A small multi-label audio tagger, trained from scratch.
Model: 9.44M parameters, log mel input, activation star_relu.
Training: muon at rate 0.0049, batches of 48.
Rows from block 5 of a small multi-label audio tagger, named by matrix and row number. Rows with one number within an expert belong to one neuron, the router's apart. Each number is 50 + 15 x the weight over its row's rms, rounded and kept within 0 to 99. All counts start at 0. After the name is the row's rms in percent of the matrix's.
After each expert's rows are labels from the 100 clips, of 14976, where the router gives the expert most weight on average: "top examples" is what is common among them. Only what is clearly more common there than usual is listed. The data: read English sentences (LibriTTS-R).
# router: router (model.blocks.5.mlp.router.weight, 16x160, trained with AdamW), inputs 80-159
# up: expert up (model.blocks.5.mlp.up, 16x160x160), inputs 80-159
# down: expert down (model.blocks.5.mlp.down, 16x160x160, transposed), outputs 80-159

# expert 9
router.9 087:57 68 67 64 49 39 56 54 43 47 43 27 43 42 36 41 60 39 45 87 44 72 60 77 59 65 44 30 50 44 32 44 45 26 35 55 74 58 60 22 54 62 49 70 59 56 58 42 65 56 46 55 34 53 32 26 18 77 36 29 26 49 53 39 62 32 60 60 42 62 52 36 37 34 65 50 39 36 55 44
up.0 117:59 44 45 13 45 45 54 45 48 65 40 62 72 58 49 21 35 00 16 42 76 53 82 65 59 46 27 79 43 27 63 59 55 61 58 50 67 53 52 34 40 48 48 56 45 39 53 60 48 63 40 46 66 72 35 52 24 64 44 45 39 45 51 76 28 59 54 41 57 55 77 74 47 42 63 48 43 65 60 12
down.0 110:66 59 18 84 72 39 73 29 52 51 60 38 64 59 29 86 65 57 38 31 76 65 17 68 42 83 59 59 40 44 50 37 36 64 60 48 24 45 78 48 56 42 48 53 55 45 73 46 51 50 63 61 49 52 26 79 67 48 33 48 11 59 60 53 54 69 84 73 58 59 60 71 41 40 45 77 45 51 57 39
up.1 110:48 24 52 25 42 54 67 61 82 15 16 54 49 43 76 62 53 72 44 57 67 56 47 51 69 65 86 44 43 36 35 29 34 46 29 47 86 34 29 52 61 55 35 50 58 60 43 25 37 44 37 46 66 54 47 70 40 61 50 67 34 61 65 44 42 67 52 42 36 53 34 61 57 48 16 41 63 45 43 38
down.1 111:52 87 54 49 39 58 39 48 43 49 63 64 50 57 29 46 42 33 68 16 60 38 76 46 23 44 34 52 42 50 51 55 61 27 49 50 28 52 64 33 35 45 45 40 75 40 47 60 48 24 41 58 62 52 57 88 36 48 46 00 35 39 24 63 41 30 67 25 26 26 45 34 36 50 64 60 54 55 51 41
up.2 117:41 61 65 36 42 50 59 30 59 59 35 64 47 56 68 50 52 43 38 45 52 91 50 47 66 63 34 57 24 30 49 58 34 65 60 46 64 51 62 38 35 42 53 19 69 70 36 23 42 46 36 57 40 42 70 49 51 47 59 50 09 49 46 46 64 35 72 50 48 75 57 54 28 45 67 52 63 31 34 29
down.2 108:55 68 54 38 44 32 41 56 57 52 44 58 37 26 68 13 62 49 37 50 55 43 21 59 60 71 37 68 84 57 35 48 55 38 50 43 35 57 51 40 52 49 45 38 63 43 59 52 42 37 70 46 56 74 55 37 78 55 49 21 44 54 23 67 36 41 55 69 57 41 61 27 28 54 63 46 43 48 50 55
up.3 103:36 29 46 48 66 34 59 39 49 56 29 67 30 58 58 48 52 27 47 40 30 49 58 69 38 56 34 37 31 45 43 40 59 53 46 38 37 58 26 78 27 54 47 59 41 55 53 30 65 72 77 74 55 42 35 75 56 47 45 52 13 47 41 43 54 64 62 45 52 34 32 53 61 34 52 65 42 82 60 65
down.3 112:32 35 72 41 63 69 43 54 57 37 47 63 57 46 37 55 63 30 49 71 18 67 54 53 41 47 70 21 42 48 41 80 55 48 67 51 40 44 67 66 55 26 79 38 40 61 55 76 41 49 59 59 46 56 95 74 18 46 56 37 23 65 46 72 45 40 64 48 82 41 43 69 08 46 47 57 37 61 64 45
top examples: the word "his"

# expert 15
router.15 105:57 29 47 53 75 16 64 50 40 40 39 61 43 67 57 31 52 49 56 71 54 54 66 46 59 31 58 57 38 22 42 62 63 47 33 42 78 69 58 19 39 23 47 50 70 51 61 78 43 63 44 87 35 57 52 57 31 35 36 74 28 51 47 38 36 31 34 58 35 40 45 34 51 57 48 47 37 61 63 77
up.5 126:42 37 71 59 31 35 35 35 98 70 42 76 38 52 68 25 44 46 53 55 58 42 52 51 80 44 50 50 57 34 55 34 43 54 52 52 71 62 20 62 32 43 44 31 62 30 60 55 44 56 37 39 68 34 61 55 50 43 41 39 29 59 55 48 78 64 18 46 51 53 69 54 60 38 54 33 73 38 30 58
down.5 121:71 51 41 48 45 65 73 49 63 48 48 65 82 46 63 55 73 54 14 54 63 64 15 40 53 66 76 24 34 12 43 34 45 40 60 77 43 52 59 59 49 54 47 61 40 45 48 48 45 59 47 71 42 54 73 57 45 47 11 70 41 58 68 64 61 32 60 69 34 52 57 59 54 39 55 28 33 36 40 51
up.6 105:83 55 54 20 56 59 39 37 49 54 71 59 39 34 55 56 43 63 29 50 45 39 36 41 79 09 45 49 55 56 57 52 47 35 51 43 59 19 87 33 55 52 17 83 55 48 54 41 52 43 58 88 38 53 44 43 47 56 54 37 69 54 61 73 50 55 60 63 59 39 54 47 34 37 51 51 83 14 64 56
down.6 096:35 34 62 64 41 76 69 32 61 66 60 53 54 48 67 47 46 46 61 42 35 68 33 26 25 53 73 56 60 34 67 35 45 59 21 65 45 45 19 69 58 65 40 46 53 63 49 43 45 50 33 47 41 66 44 45 19 49 41 75 52 55 49 43 50 07 43 38 28 76 80 66 40 42 34 70 25 49 45 51
up.7 082:22 53 44 59 67 58 28 60 58 68 54 26 54 66 28 53 52 53 36 75 22 72 25 36 51 14 51 52 40 54 29 22 67 62 84 40 34 55 40 61 52 54 68 29 50 80 73 51 52 56 49 40 50 45 64 34 58 47 56 53 55 37 66 42 42 57 32 28 44 34 69 27 60 67 40 61 42 60 53 43
down.7 092:40 85 52 54 32 64 37 64 73 31 77 55 71 54 43 31 58 46 54 66 66 62 29 46 58 42 41 61 54 45 76 31 67 77 50 65 30 27 54 21 45 31 34 32 16 24 65 42 48 47 41 59 39 61 39 62 51 51 59 52 68 29 65 33 37 67 63 59 71 43 54 34 50 44 63 59 32 52 54 40
up.8 108:53 55 50 45 53 61 55 57 69 43 28 33 48 43 66 71 52 62 63 42 57 57 57 79 57 56 39 31 38 51 60 53 48 57 50 34 29 64 51 60 59 24 64 30 54 34 63 52 62 45 47 53 50 61 39 55 55 74 49 57 31 58 43 68 41 37 49 38 50 55 46 48 44 73 40 57 57 56 74 27
down.8 109:37 50 50 47 42 79 46 33 57 53 29 81 17 35 35 20 37 57 74 47 41 65 41 46 62 70 40 32 31 67 17 60 39 51 28 37 51 47 59 71 42 35 66 58 52 51 44 54 59 39 47 61 47 49 44 58 31 44 82 31 42 58 76 83 52 68 34 55 35 26 58 33 43 70 53 12 72 60 42 55
top examples: the word "all"; the word "she"; the word "her"

# expert 2
router.2 109:57 46 78 77 76 31 55 33 54 48 43 56 45 34 41 73 65 23 51 55 50 61 49 42 64 42 34 43 40 31 37 43 47 50 10 42 24 60 42 26 58 55 69 38 49 68 51 85 77 59 70 38 46 73 34 51 46 43 60 34 27 58 15 60 45 27 68 57 51 55 35 62 40 58 37 53 42 81 45 44
up.5 100:37 40 41 79 46 53 20 39 55 45 57 47 71 31 42 64 42 43 47 30 44 44 55 65 42 50 45 49 16 50 50 36 38 54 53 59 61 58 54 69 36 50 37 43 27 47 30 71 40 68 54 84 45 44 28 89 56 61 36 45 30 57 59 47 65 35 23 51 56 35 49 51 45 56 52 38 49 55 41 35
down.5 110:19 36 62 38 28 46 70 59 37 71 58 65 40 94 32 25 66 57 39 68 68 58 50 67 34 60 70 49 53 35 61 15 51 75 48 63 30 74 59 53 69 44 34 10 43 36 39 28 66 21 47 60 54 65 40 36 60 52 71 36 63 44 52 47 55 94 39 45 57 69 54 49 45 51 30 64 55 56 48 48
up.6 071:78 43 54 46 37 43 59 59 61 75 44 68 69 23 60 39 47 66 10 38 61 61 60 37 27 40 46 55 54 12 61 40 46 35 50 56 52 47 68 67 50 58 57 34 36 56 57 50 45 29 34 57 62 28 31 46 59 45 62 41 90 50 49 55 54 43 23 59 63 64 22 49 31 64 51 28 37 43 35 70
down.6 060:44 56 68 54 54 76 37 60 53 43 60 42 54 49 66 75 48 71 64 53 29 29 57 59 16 40 53 76 36 38 91 44 51 38 60 58 77 48 47 33 50 66 48 27 79 35 51 47 34 41 39 46 31 66 60 47 46 15 53 60 17 63 30 46 39 56 41 23 47 50 58 28 40 72 40 61 23 50 52 23
up.7 095:60 61 57 61 27 54 48 48 57 39 53 38 52 77 20 48 28 41 26 46 26 81 46 53 44 83 27 41 62 49 59 46 49 38 53 52 69 50 63 83 60 59 51 61 47 55 51 90 62 60 18 55 51 47 41 48 58 41 59 47 38 37 36 43 50 81 54 46 50 22 47 51 61 36 55 44 38 39 35 52
down.7 111:70 64 69 52 69 55 48 71 58 43 50 33 29 23 60 59 62 56 69 55 51 40 43 46 31 03 61 77 41 56 18 65 49 39 41 38 59 73 15 87 44 23 71 37 41 86 50 25 38 61 55 71 54 45 48 71 48 58 78 51 34 54 50 50 63 65 62 51 61 41 50 46 63 38 33 60 54 62 54 37
up.8 084:36 46 55 50 43 50 47 38 49 15 25 45 30 44 99 53 37 62 48 61 76 40 52 45 46 77 40 56 48 41 73 64 33 75 69 23 53 73 33 42 74 52 37 51 41 55 28 59 61 46 21 68 51 58 57 33 41 37 34 69 56 63 52 30 45 61 34 58 65 43 44 53 49 88 41 48 31 78 57 38
down.8 090:30 60 75 21 52 38 46 49 68 45 30 54 36 66 48 48 29 33 27 49 47 69 35 41 13 66 50 42 59 51 76 54 77 39 50 66 42 35 51 71 47 40 33 54 19 34 59 56 49 42 47 27 50 66 55 67 71 36 65 32 51 52 76 56 41 75 79 46 50 53 58 46 45 08 31 33 48 83 50 46
top examples: the word "i"

# expert 7
router.7 101:59 45 38 61 50 56 64 40 40 74 73 79 25 28 84 50 45 43 47 52 69 25 50 42 61 42 35 22 30 29 42 98 33 27 64 38 49 59 61 64 47 74 71 55 41 57 55 33 48 55 36 46 84 46 29 55 71 52 79 71 68 45 77 45 50 47 63 31 47 13 33 37 49 41 71 60 45 30 38 53
up.5 066:59 64 42 42 60 62 31 51 78 48 51 67 34 50 44 46 39 91 66 78 79 53 11 37 26 58 58 47 66 23 67 78 68 43 65 32 53 57 31 54 43 49 64 53 49 77 61 65 52 49 60 43 46 68 43 46 64 55 40 45 55 43 75 28 47 50 67 25 42 62 31 24 42 62 42 59 30 49 40 57
down.5 060:69 53 73 79 45 37 55 49 44 49 95 41 69 50 72 72 46 20 62 22 37 67 49 07 51 57 49 50 43 56 42 54 57 27 50 26 53 42 53 54 35 53 45 40 50 59 43 44 47 66 45 32 50 35 60 88 51 42 71 37 40 62 56 63 18 44 61 28 43 30 54 51 67 53 47 60 67 58 38 23
up.6 077:44 44 49 51 34 46 32 49 50 68 71 47 52 40 65 57 47 43 34 35 27 60 33 49 32 66 44 69 66 89 83 54 57 44 68 59 64 41 67 46 84 60 36 39 62 46 45 54 68 41 46 33 34 44 59 79 60 55 56 14 18 50 46 64 34 40 44 64 52 73 37 63 58 64 39 41 38 49 35 69
down.6 074:56 37 66 97 87 37 51 31 53 77 46 53 53 52 48 32 21 40 89 56 00 58 43 49 33 45 50 42 57 19 74 61 53 62 38 59 49 76 37 35 50 40 65 49 42 45 35 77 38 63 51 70 49 64 12 46 39 48 38 79 32 59 48 65 63 48 43 48 43 19 56 53 35 50 66 72 54 52 52 52
up.7 092:98 33 43 29 68 58 67 60 49 71 72 61 31 41 55 71 57 31 30 65 61 28 78 28 49 65 48 73 61 44 72 55 50 38 71 18 44 77 43 57 61 58 24 40 47 57 29 60 30 38 42 62 68 40 69 53 58 29 63 39 36 58 82 42 57 36 46 54 67 42 38 72 37 54 33 41 37 58 37 45
down.7 084:67 71 70 65 29 38 86 34 55 77 84 51 57 61 26 55 59 72 21 68 33 85 46 73 18 30 65 64 48 42 31 54 43 77 36 47 44 24 48 44 41 48 74 37 25 47 53 42 35 66 57 59 45 53 24 66 53 51 62 65 44 60 63 68 64 63 36 73 53 52 42 77 62 38 55 63 29 50 66 43
up.8 076:56 53 61 53 65 38 53 39 42 17 59 34 12 34 25 46 54 38 66 51 45 45 38 69 41 60 45 66 50 59 48 67 43 45 52 57 46 60 43 45 59 55 74 33 64 35 53 44 59 59 57 61 47 50 42 36 47 56 54 53 68 50 43 30 63 64 47 58 17 52 46 48 36 69 34 39 40 51 49 38
down.8 059:21 27 57 40 61 49 60 40 51 32 43 65 71 57 47 69 32 36 97 46 57 62 51 49 38 67 45 17 56 78 54 65 37 31 35 58 51 49 50 50 44 43 50 76 53 32 41 49 43 56 54 46 42 56 50 34 48 39 39 43 72 32 48 52 29 63 59 58 51 74 50 51 24 69 69 53 44 83 59 59
top examples: the word "said"; the word "she"

# expert 6
router.6 105:45 40 52 56 72 76 43 67 57 68 31 39 73 42 16 67 65 65 52 65 25 40 24 61 62 34 70 68 36 43 58 40 55 44 86 74 48 56 49 66 32 41 44 34 35 55 42 35 29 40 64 54 53 69 65 33 46 28 53 40 20 26 48 76 63 62 44 63 43 21 63 74 42 66 37 33 35 59 49 58
up.5 087:43 40 47 51 50 50 24 43 29 64 40 54 58 31 72 61 29 72 72 53 58 34 61 66 39 51 57 49 57 75 36 67 40 44 58 65 49 78 64 42 33 62 48 58 60 42 83 41 30 38 63 43 50 86 50 32 37 46 35 35 60 59 39 67 56 52 53 59 50 79 53 45 49 55 72 69 43 42 55 62
down.5 075:43 69 59 63 72 90 47 41 20 39 64 26 66 26 60 49 79 60 50 50 68 22 42 26 64 52 29 39 43 30 32 80 38 76 67 23 28 31 48 63 51 64 26 40 46 68 39 56 38 48 51 54 84 61 52 62 55 54 32 54 25 50 38 32 48 61 39 50 41 72 51 60 64 60 65 52 34 57 53 50
up.6 111:56 61 51 61 77 52 33 58 41 28 61 64 61 53 17 70 57 55 67 54 53 68 41 21 55 38 66 37 51 44 70 27 27 37 51 16 66 42 50 32 38 53 66 40 06 48 40 31 50 66 36 55 60 74 51 56 57 54 42 70 65 20 51 45 69 41 40 62 47 54 53 47 36 51 44 39 44 68 25 72
down.6 116:86 49 72 40 32 47 54 52 63 61 74 84 55 70 55 41 48 96 61 76 26 39 82 51 46 34 48 74 53 47 58 23 58 58 63 31 34 81 55 41 50 48 82 83 51 76 43 55 49 32 55 34 47 49 42 25 87 53 49 52 60 56 26 19 42 55 99 48 54 70 46 46 54 68 27 48 63 41 46 29
up.7 096:50 69 40 53 41 45 43 78 38 39 41 62 31 70 50 14 50 47 48 54 50 51 81 24 51 83 70 68 42 45 47 56 54 58 68 30 47 39 53 54 55 65 49 43 77 58 45 68 23 52 17 46 49 64 43 56 82 48 60 52 53 39 46 65 26 47 24 60 42 77 55 55 67 14 09 40 36 54 31 72
down.7 091:33 58 97 44 46 87 60 68 50 41 82 50 50 47 58 60 45 61 07 26 59 43 18 36 45 53 71 28 46 44 66 59 33 47 80 53 28 18 31 44 69 46 45 56 51 69 47 46 64 55 48 65 57 42 48 64 41 53 56 67 57 49 28 34 34 37 74 60 71 44 58 75 57 45 65 29 53 44 52 39
up.8 089:68 54 41 54 63 64 62 59 64 45 60 39 46 63 53 55 75 34 36 35 68 38 74 46 32 66 48 75 52 93 67 84 50 65 65 37 55 79 45 15 59 58 79 28 44 52 38 40 54 34 53 53 44 56 26 47 47 72 35 45 30 33 68 48 29 44 59 30 66 55 00 57 52 54 44 26 67 49 35 62
down.8 083:52 64 48 46 71 72 44 52 40 26 36 43 13 61 37 47 35 53 69 77 51 69 58 77 53 53 46 47 48 15 97 44 44 75 62 45 53 29 39 39 36 55 42 51 61 50 70 09 55 49 55 63 40 68 41 49 45 45 53 72 43 44 44 31 61 55 92 00 38 37 56 45 57 40 56 39 55 51 61 69
top examples: the word "was"; the word "his"

# expert 0
router.0 092:54 28 25 58 47 41 56 54 38 59 73 74 37 68 53 41 71 35 53 37 23 33 48 59 32 44 51 38 44 51 51 25 24 29 57 65 65 43 25 59 70 74 38 79 50 40 53 44 31 55 77 62 59 50 47 51 29 42 65 45 85 39 52 47 51 37 32 35 34 59 33 55 65 73 42 19 35 23 45 49
up.0 103:30 24 55 48 42 40 40 93 48 33 46 45 70 42 58 59 40 62 63 22 49 34 69 48 37 36 71 53 60 68 64 72 39 49 29 78 66 58 43 28 25 57 28 60 44 44 19 57 66 37 53 55 59 56 35 31 63 84 57 48 36 66 57 18 31 52 48 52 76 61 56 56 60 36 53 42 41 62 68 40
down.0 110:70 76 83 62 52 72 53 45 41 44 56 51 49 35 24 18 53 17 49 58 22 71 83 73 49 30 82 56 46 71 35 25 47 57 27 39 45 54 66 28 55 36 45 55 43 78 41 42 74 70 55 76 40 61 50 49 50 53 57 72 66 74 50 35 63 29 22 58 42 31 58 70 63 38 48 48 37 46 56 41
up.1 124:50 80 49 68 60 60 27 52 30 62 57 77 64 63 32 31 35 38 46 52 26 52 52 64 59 71 37 15 46 38 67 28 39 55 60 36 26 52 72 41 57 56 46 72 44 69 62 52 56 48 56 69 20 24 48 45 30 75 41 63 90 54 52 42 33 67 75 50 51 73 35 41 56 62 52 49 74 49 47 41
down.1 127:48 82 50 62 81 38 71 51 54 33 52 53 70 55 60 32 51 50 26 45 79 47 30 61 66 41 62 06 43 44 48 29 47 49 40 38 49 90 52 29 41 55 67 29 39 80 54 40 31 22 50 49 58 49 67 38 48 56 29 55 82 46 71 71 22 54 57 37 54 66 67 29 56 23 40 36 52 49 53 50
up.2 082:72 65 67 52 43 52 66 74 29 49 63 18 44 35 67 61 53 48 55 35 46 72 94 58 59 74 39 47 44 84 69 38 20 73 62 55 45 39 66 69 45 43 41 15 38 34 30 32 47 52 55 47 62 50 32 47 54 41 22 52 52 37 66 37 61 22 43 65 36 47 36 50 80 63 40 31 57 62 48 45
down.2 088:62 64 60 29 49 81 39 46 62 53 22 52 89 65 63 45 44 70 55 45 50 50 39 53 34 73 41 66 66 37 50 34 36 15 83 53 37 69 54 55 30 33 68 64 59 37 54 42 65 46 63 39 44 58 73 28 56 39 50 59 30 50 37 50 38 64 60 56 35 31 56 38 13 31 12 49 63 23 45 45
up.3 094:41 52 65 19 64 50 48 22 71 67 64 46 37 33 57 72 47 48 93 32 67 51 33 53 41 63 77 61 30 44 44 32 67 55 53 56 34 70 40 58 73 83 90 44 37 60 57 52 26 54 57 45 29 57 32 74 36 42 48 47 47 57 46 83 40 40 53 28 64 45 40 63 42 68 55 44 43 52 19 74
down.3 095:19 70 46 57 63 47 57 46 46 63 65 51 24 36 74 70 66 82 32 30 39 32 50 35 48 51 34 53 32 58 49 69 56 54 54 54 62 26 56 52 48 46 13 58 32 12 41 33 54 50 56 36 46 59 52 49 45 56 46 34 62 22 29 50 58 43 36 41 23 62 57 74 51 70 62 62 63 60 60 43
top examples: the word "of"

# expert 10
router.10 130:69 69 44 34 47 44 34 46 21 73 56 58 59 45 52 24 70 52 55 38 64 41 46 27 38 82 28 43 55 68 44 30 52 78 38 45 50 58 59 45 76 07 73 62 45 56 43 38 83 37 61 43 43 40 43 76 71 37 67 53 57 59 56 54 68 59 49 57 41 67 59 48 68 63 57 32 55 40 42 28
up.0 085:57 64 35 21 59 65 67 53 50 61 27 60 76 51 13 51 65 45 19 51 62 55 67 54 69 03 45 19 62 42 44 37 49 55 54 38 59 43 62 42 49 81 52 28 51 60 51 60 51 36 41 71 42 65 60 32 42 18 43 59 56 65 50 62 42 45 87 27 62 41 70 41 47 25 33 47 48 58 64 43
down.0 099:45 54 70 76 49 72 67 35 48 14 42 76 45 36 70 25 75 51 32 51 49 43 61 71 41 27 36 39 44 50 20 48 44 47 74 58 41 82 35 54 41 43 79 67 13 40 56 06 38 34 42 60 55 37 56 53 31 40 72 67 56 60 57 46 25 39 34 27 70 28 60 65 39 68 54 79 39 32 64 41
up.1 137:39 87 67 32 27 45 63 47 52 31 69 47 21 27 39 52 63 40 46 36 60 61 46 41 33 49 72 08 69 45 67 68 63 78 37 34 50 53 57 59 44 50 67 45 26 46 41 39 64 41 49 49 53 40 50 41 67 58 35 57 63 68 59 50 49 54 64 39 59 69 67 73 26 38 63 38 44 63 61 43
down.1 125:52 53 36 69 51 46 59 58 55 65 45 51 79 61 39 64 38 46 51 41 38 54 54 51 68 45 44 71 48 34 67 66 35 46 41 50 49 26 28 93 52 70 10 46 55 83 28 74 32 70 61 69 43 51 57 93 46 46 60 32 54 44 12 75 55 39 67 47 67 56 52 45 53 53 50 52 41 51 53 35
up.2 116:29 61 61 45 59 58 52 60 46 67 61 58 48 65 40 55 51 29 34 79 65 40 55 51 65 49 37 22 33 54 86 41 69 68 76 54 44 37 60 51 60 38 44 28 42 30 39 52 42 69 48 59 22 56 88 57 59 57 07 52 63 34 58 61 48 52 34 56 42 36 65 44 39 53 44 50 43 54 49 75
down.2 119:54 56 83 60 42 70 69 52 66 39 40 43 52 60 50 72 47 55 83 30 49 63 39 54 40 36 69 55 48 30 35 73 46 59 49 25 65 53 50 66 29 33 42 57 39 50 59 84 62 75 45 74 38 38 17 73 50 49 55 47 64 55 34 39 40 39 69 68 55 42 35 57 52 42 50 60 24 45 46 57
up.3 103:31 30 40 46 35 72 26 53 57 53 53 33 38 24 59 48 74 53 52 35 99 44 43 79 76 54 28 74 38 57 40 54 49 32 40 64 36 34 45 48 72 53 62 75 47 50 45 70 34 17 71 47 50 32 63 70 61 56 45 76 44 53 34 41 36 32 35 53 45 24 48 51 56 48 49 55 27 76 47 35
down.3 105:38 53 73 50 53 75 35 43 56 44 36 41 45 18 33 51 63 30 31 80 40 46 42 48 41 35 56 35 68 23 60 53 49 58 52 57 56 54 62 49 52 51 54 54 40 32 38 63 83 58 52 47 58 29 60 65 51 45 47 59 07 49 55 56 28 72 42 29 44 40 23 27 43 58 46 09 74 96 47 50
top examples: the word "not"; the word "you"; the word "must"

# expert 8
router.8 079:75 61 62 66 24 38 29 47 66 64 42 63 30 23 49 32 70 55 70 50 53 79 30 64 24 60 44 31 64 43 33 49 49 43 67 34 64 22 23 04 36 39 61 80 54 48 58 58 51 45 45 48 35 48 73 51 25 41 25 83 61 50 30 39 52 11 33 64 52 35 45 37 58 55 57 64 20 19 68 37
up.0 096:63 49 48 34 53 50 36 55 14 62 59 53 50 57 72 68 63 36 47 50 41 70 72 38 61 80 53 30 58 33 64 69 34 69 36 46 43 32 46 47 43 53 54 37 52 37 58 41 70 32 53 52 06 54 46 34 75 57 19 51 59 64 30 40 50 39 21 47 39 52 53 67 38 38 55 34 61 38 59 70
down.0 094:49 32 65 30 36 49 23 62 55 54 32 70 24 60 29 53 46 50 58 50 74 57 45 67 32 47 92 45 64 45 36 53 50 45 69 34 53 48 68 39 38 90 52 29 42 49 42 66 28 50 67 47 48 60 39 59 45 74 27 49 30 57 46 51 52 44 67 23 34 43 37 38 82 51 12 55 61 44 56 62
up.1 109:56 54 64 68 69 59 33 53 20 49 53 63 51 51 46 57 47 39 76 47 42 58 66 50 50 56 34 51 69 30 45 58 50 45 81 32 58 42 50 43 42 47 70 48 51 67 64 11 46 66 56 34 61 56 44 64 58 47 67 36 45 57 60 46 37 43 31 47 45 26 45 38 58 29 34 45 49 44 89 65
down.1 110:46 75 60 64 71 61 18 45 51 50 28 49 38 86 41 67 49 71 72 08 40 40 54 65 40 26 78 40 50 68 39 44 25 44 50 64 61 66 61 39 28 44 62 68 41 55 58 47 58 56 35 61 50 33 83 46 38 52 43 50 62 62 49 37 51 30 38 56 42 50 43 46 16 57 36 37 37 64 67 43
up.2 111:29 82 55 39 67 62 28 46 46 46 75 51 37 30 55 23 72 56 28 60 49 54 38 38 43 57 48 24 28 40 49 57 49 62 51 34 36 61 40 62 47 51 80 45 29 71 36 35 62 52 61 70 49 55 54 67 15 44 35 41 67 65 44 56 60 60 64 56 56 58 27 23 37 56 46 64 49 36 44 50
down.2 114:42 24 58 58 64 46 71 50 45 61 40 62 57 29 31 23 52 72 09 72 48 13 87 64 51 21 43 65 61 60 54 55 44 60 53 61 56 55 53 54 51 39 61 75 35 57 51 41 38 31 35 77 29 55 47 58 36 51 36 27 58 38 39 43 50 33 47 50 37 51 32 17 14 57 43 51 52 65 36 28
up.3 088:67 38 42 36 20 74 56 81 52 62 57 46 36 77 47 74 73 80 44 46 49 41 45 24 42 25 46 43 47 45 53 58 27 50 56 79 31 70 48 40 76 46 44 54 35 46 62 60 49 65 22 57 47 46 53 48 59 54 05 51 44 55 53 46 18 36 35 37 31 55 49 43 63 55 50 48 55 72 76 83
down.3 086:59 77 70 67 29 82 49 55 45 47 48 37 54 50 50 43 30 63 71 69 26 52 39 43 20 46 36 51 58 26 48 44 55 41 27 65 54 46 33 52 75 28 71 59 59 55 68 59 24 58 54 41 57 20 64 64 52 41 58 46 48 52 14 63 65 68 63 65 55 56 45 60 58 26 85 48 43 43 59 43
top examples: the word "and"; the word "my"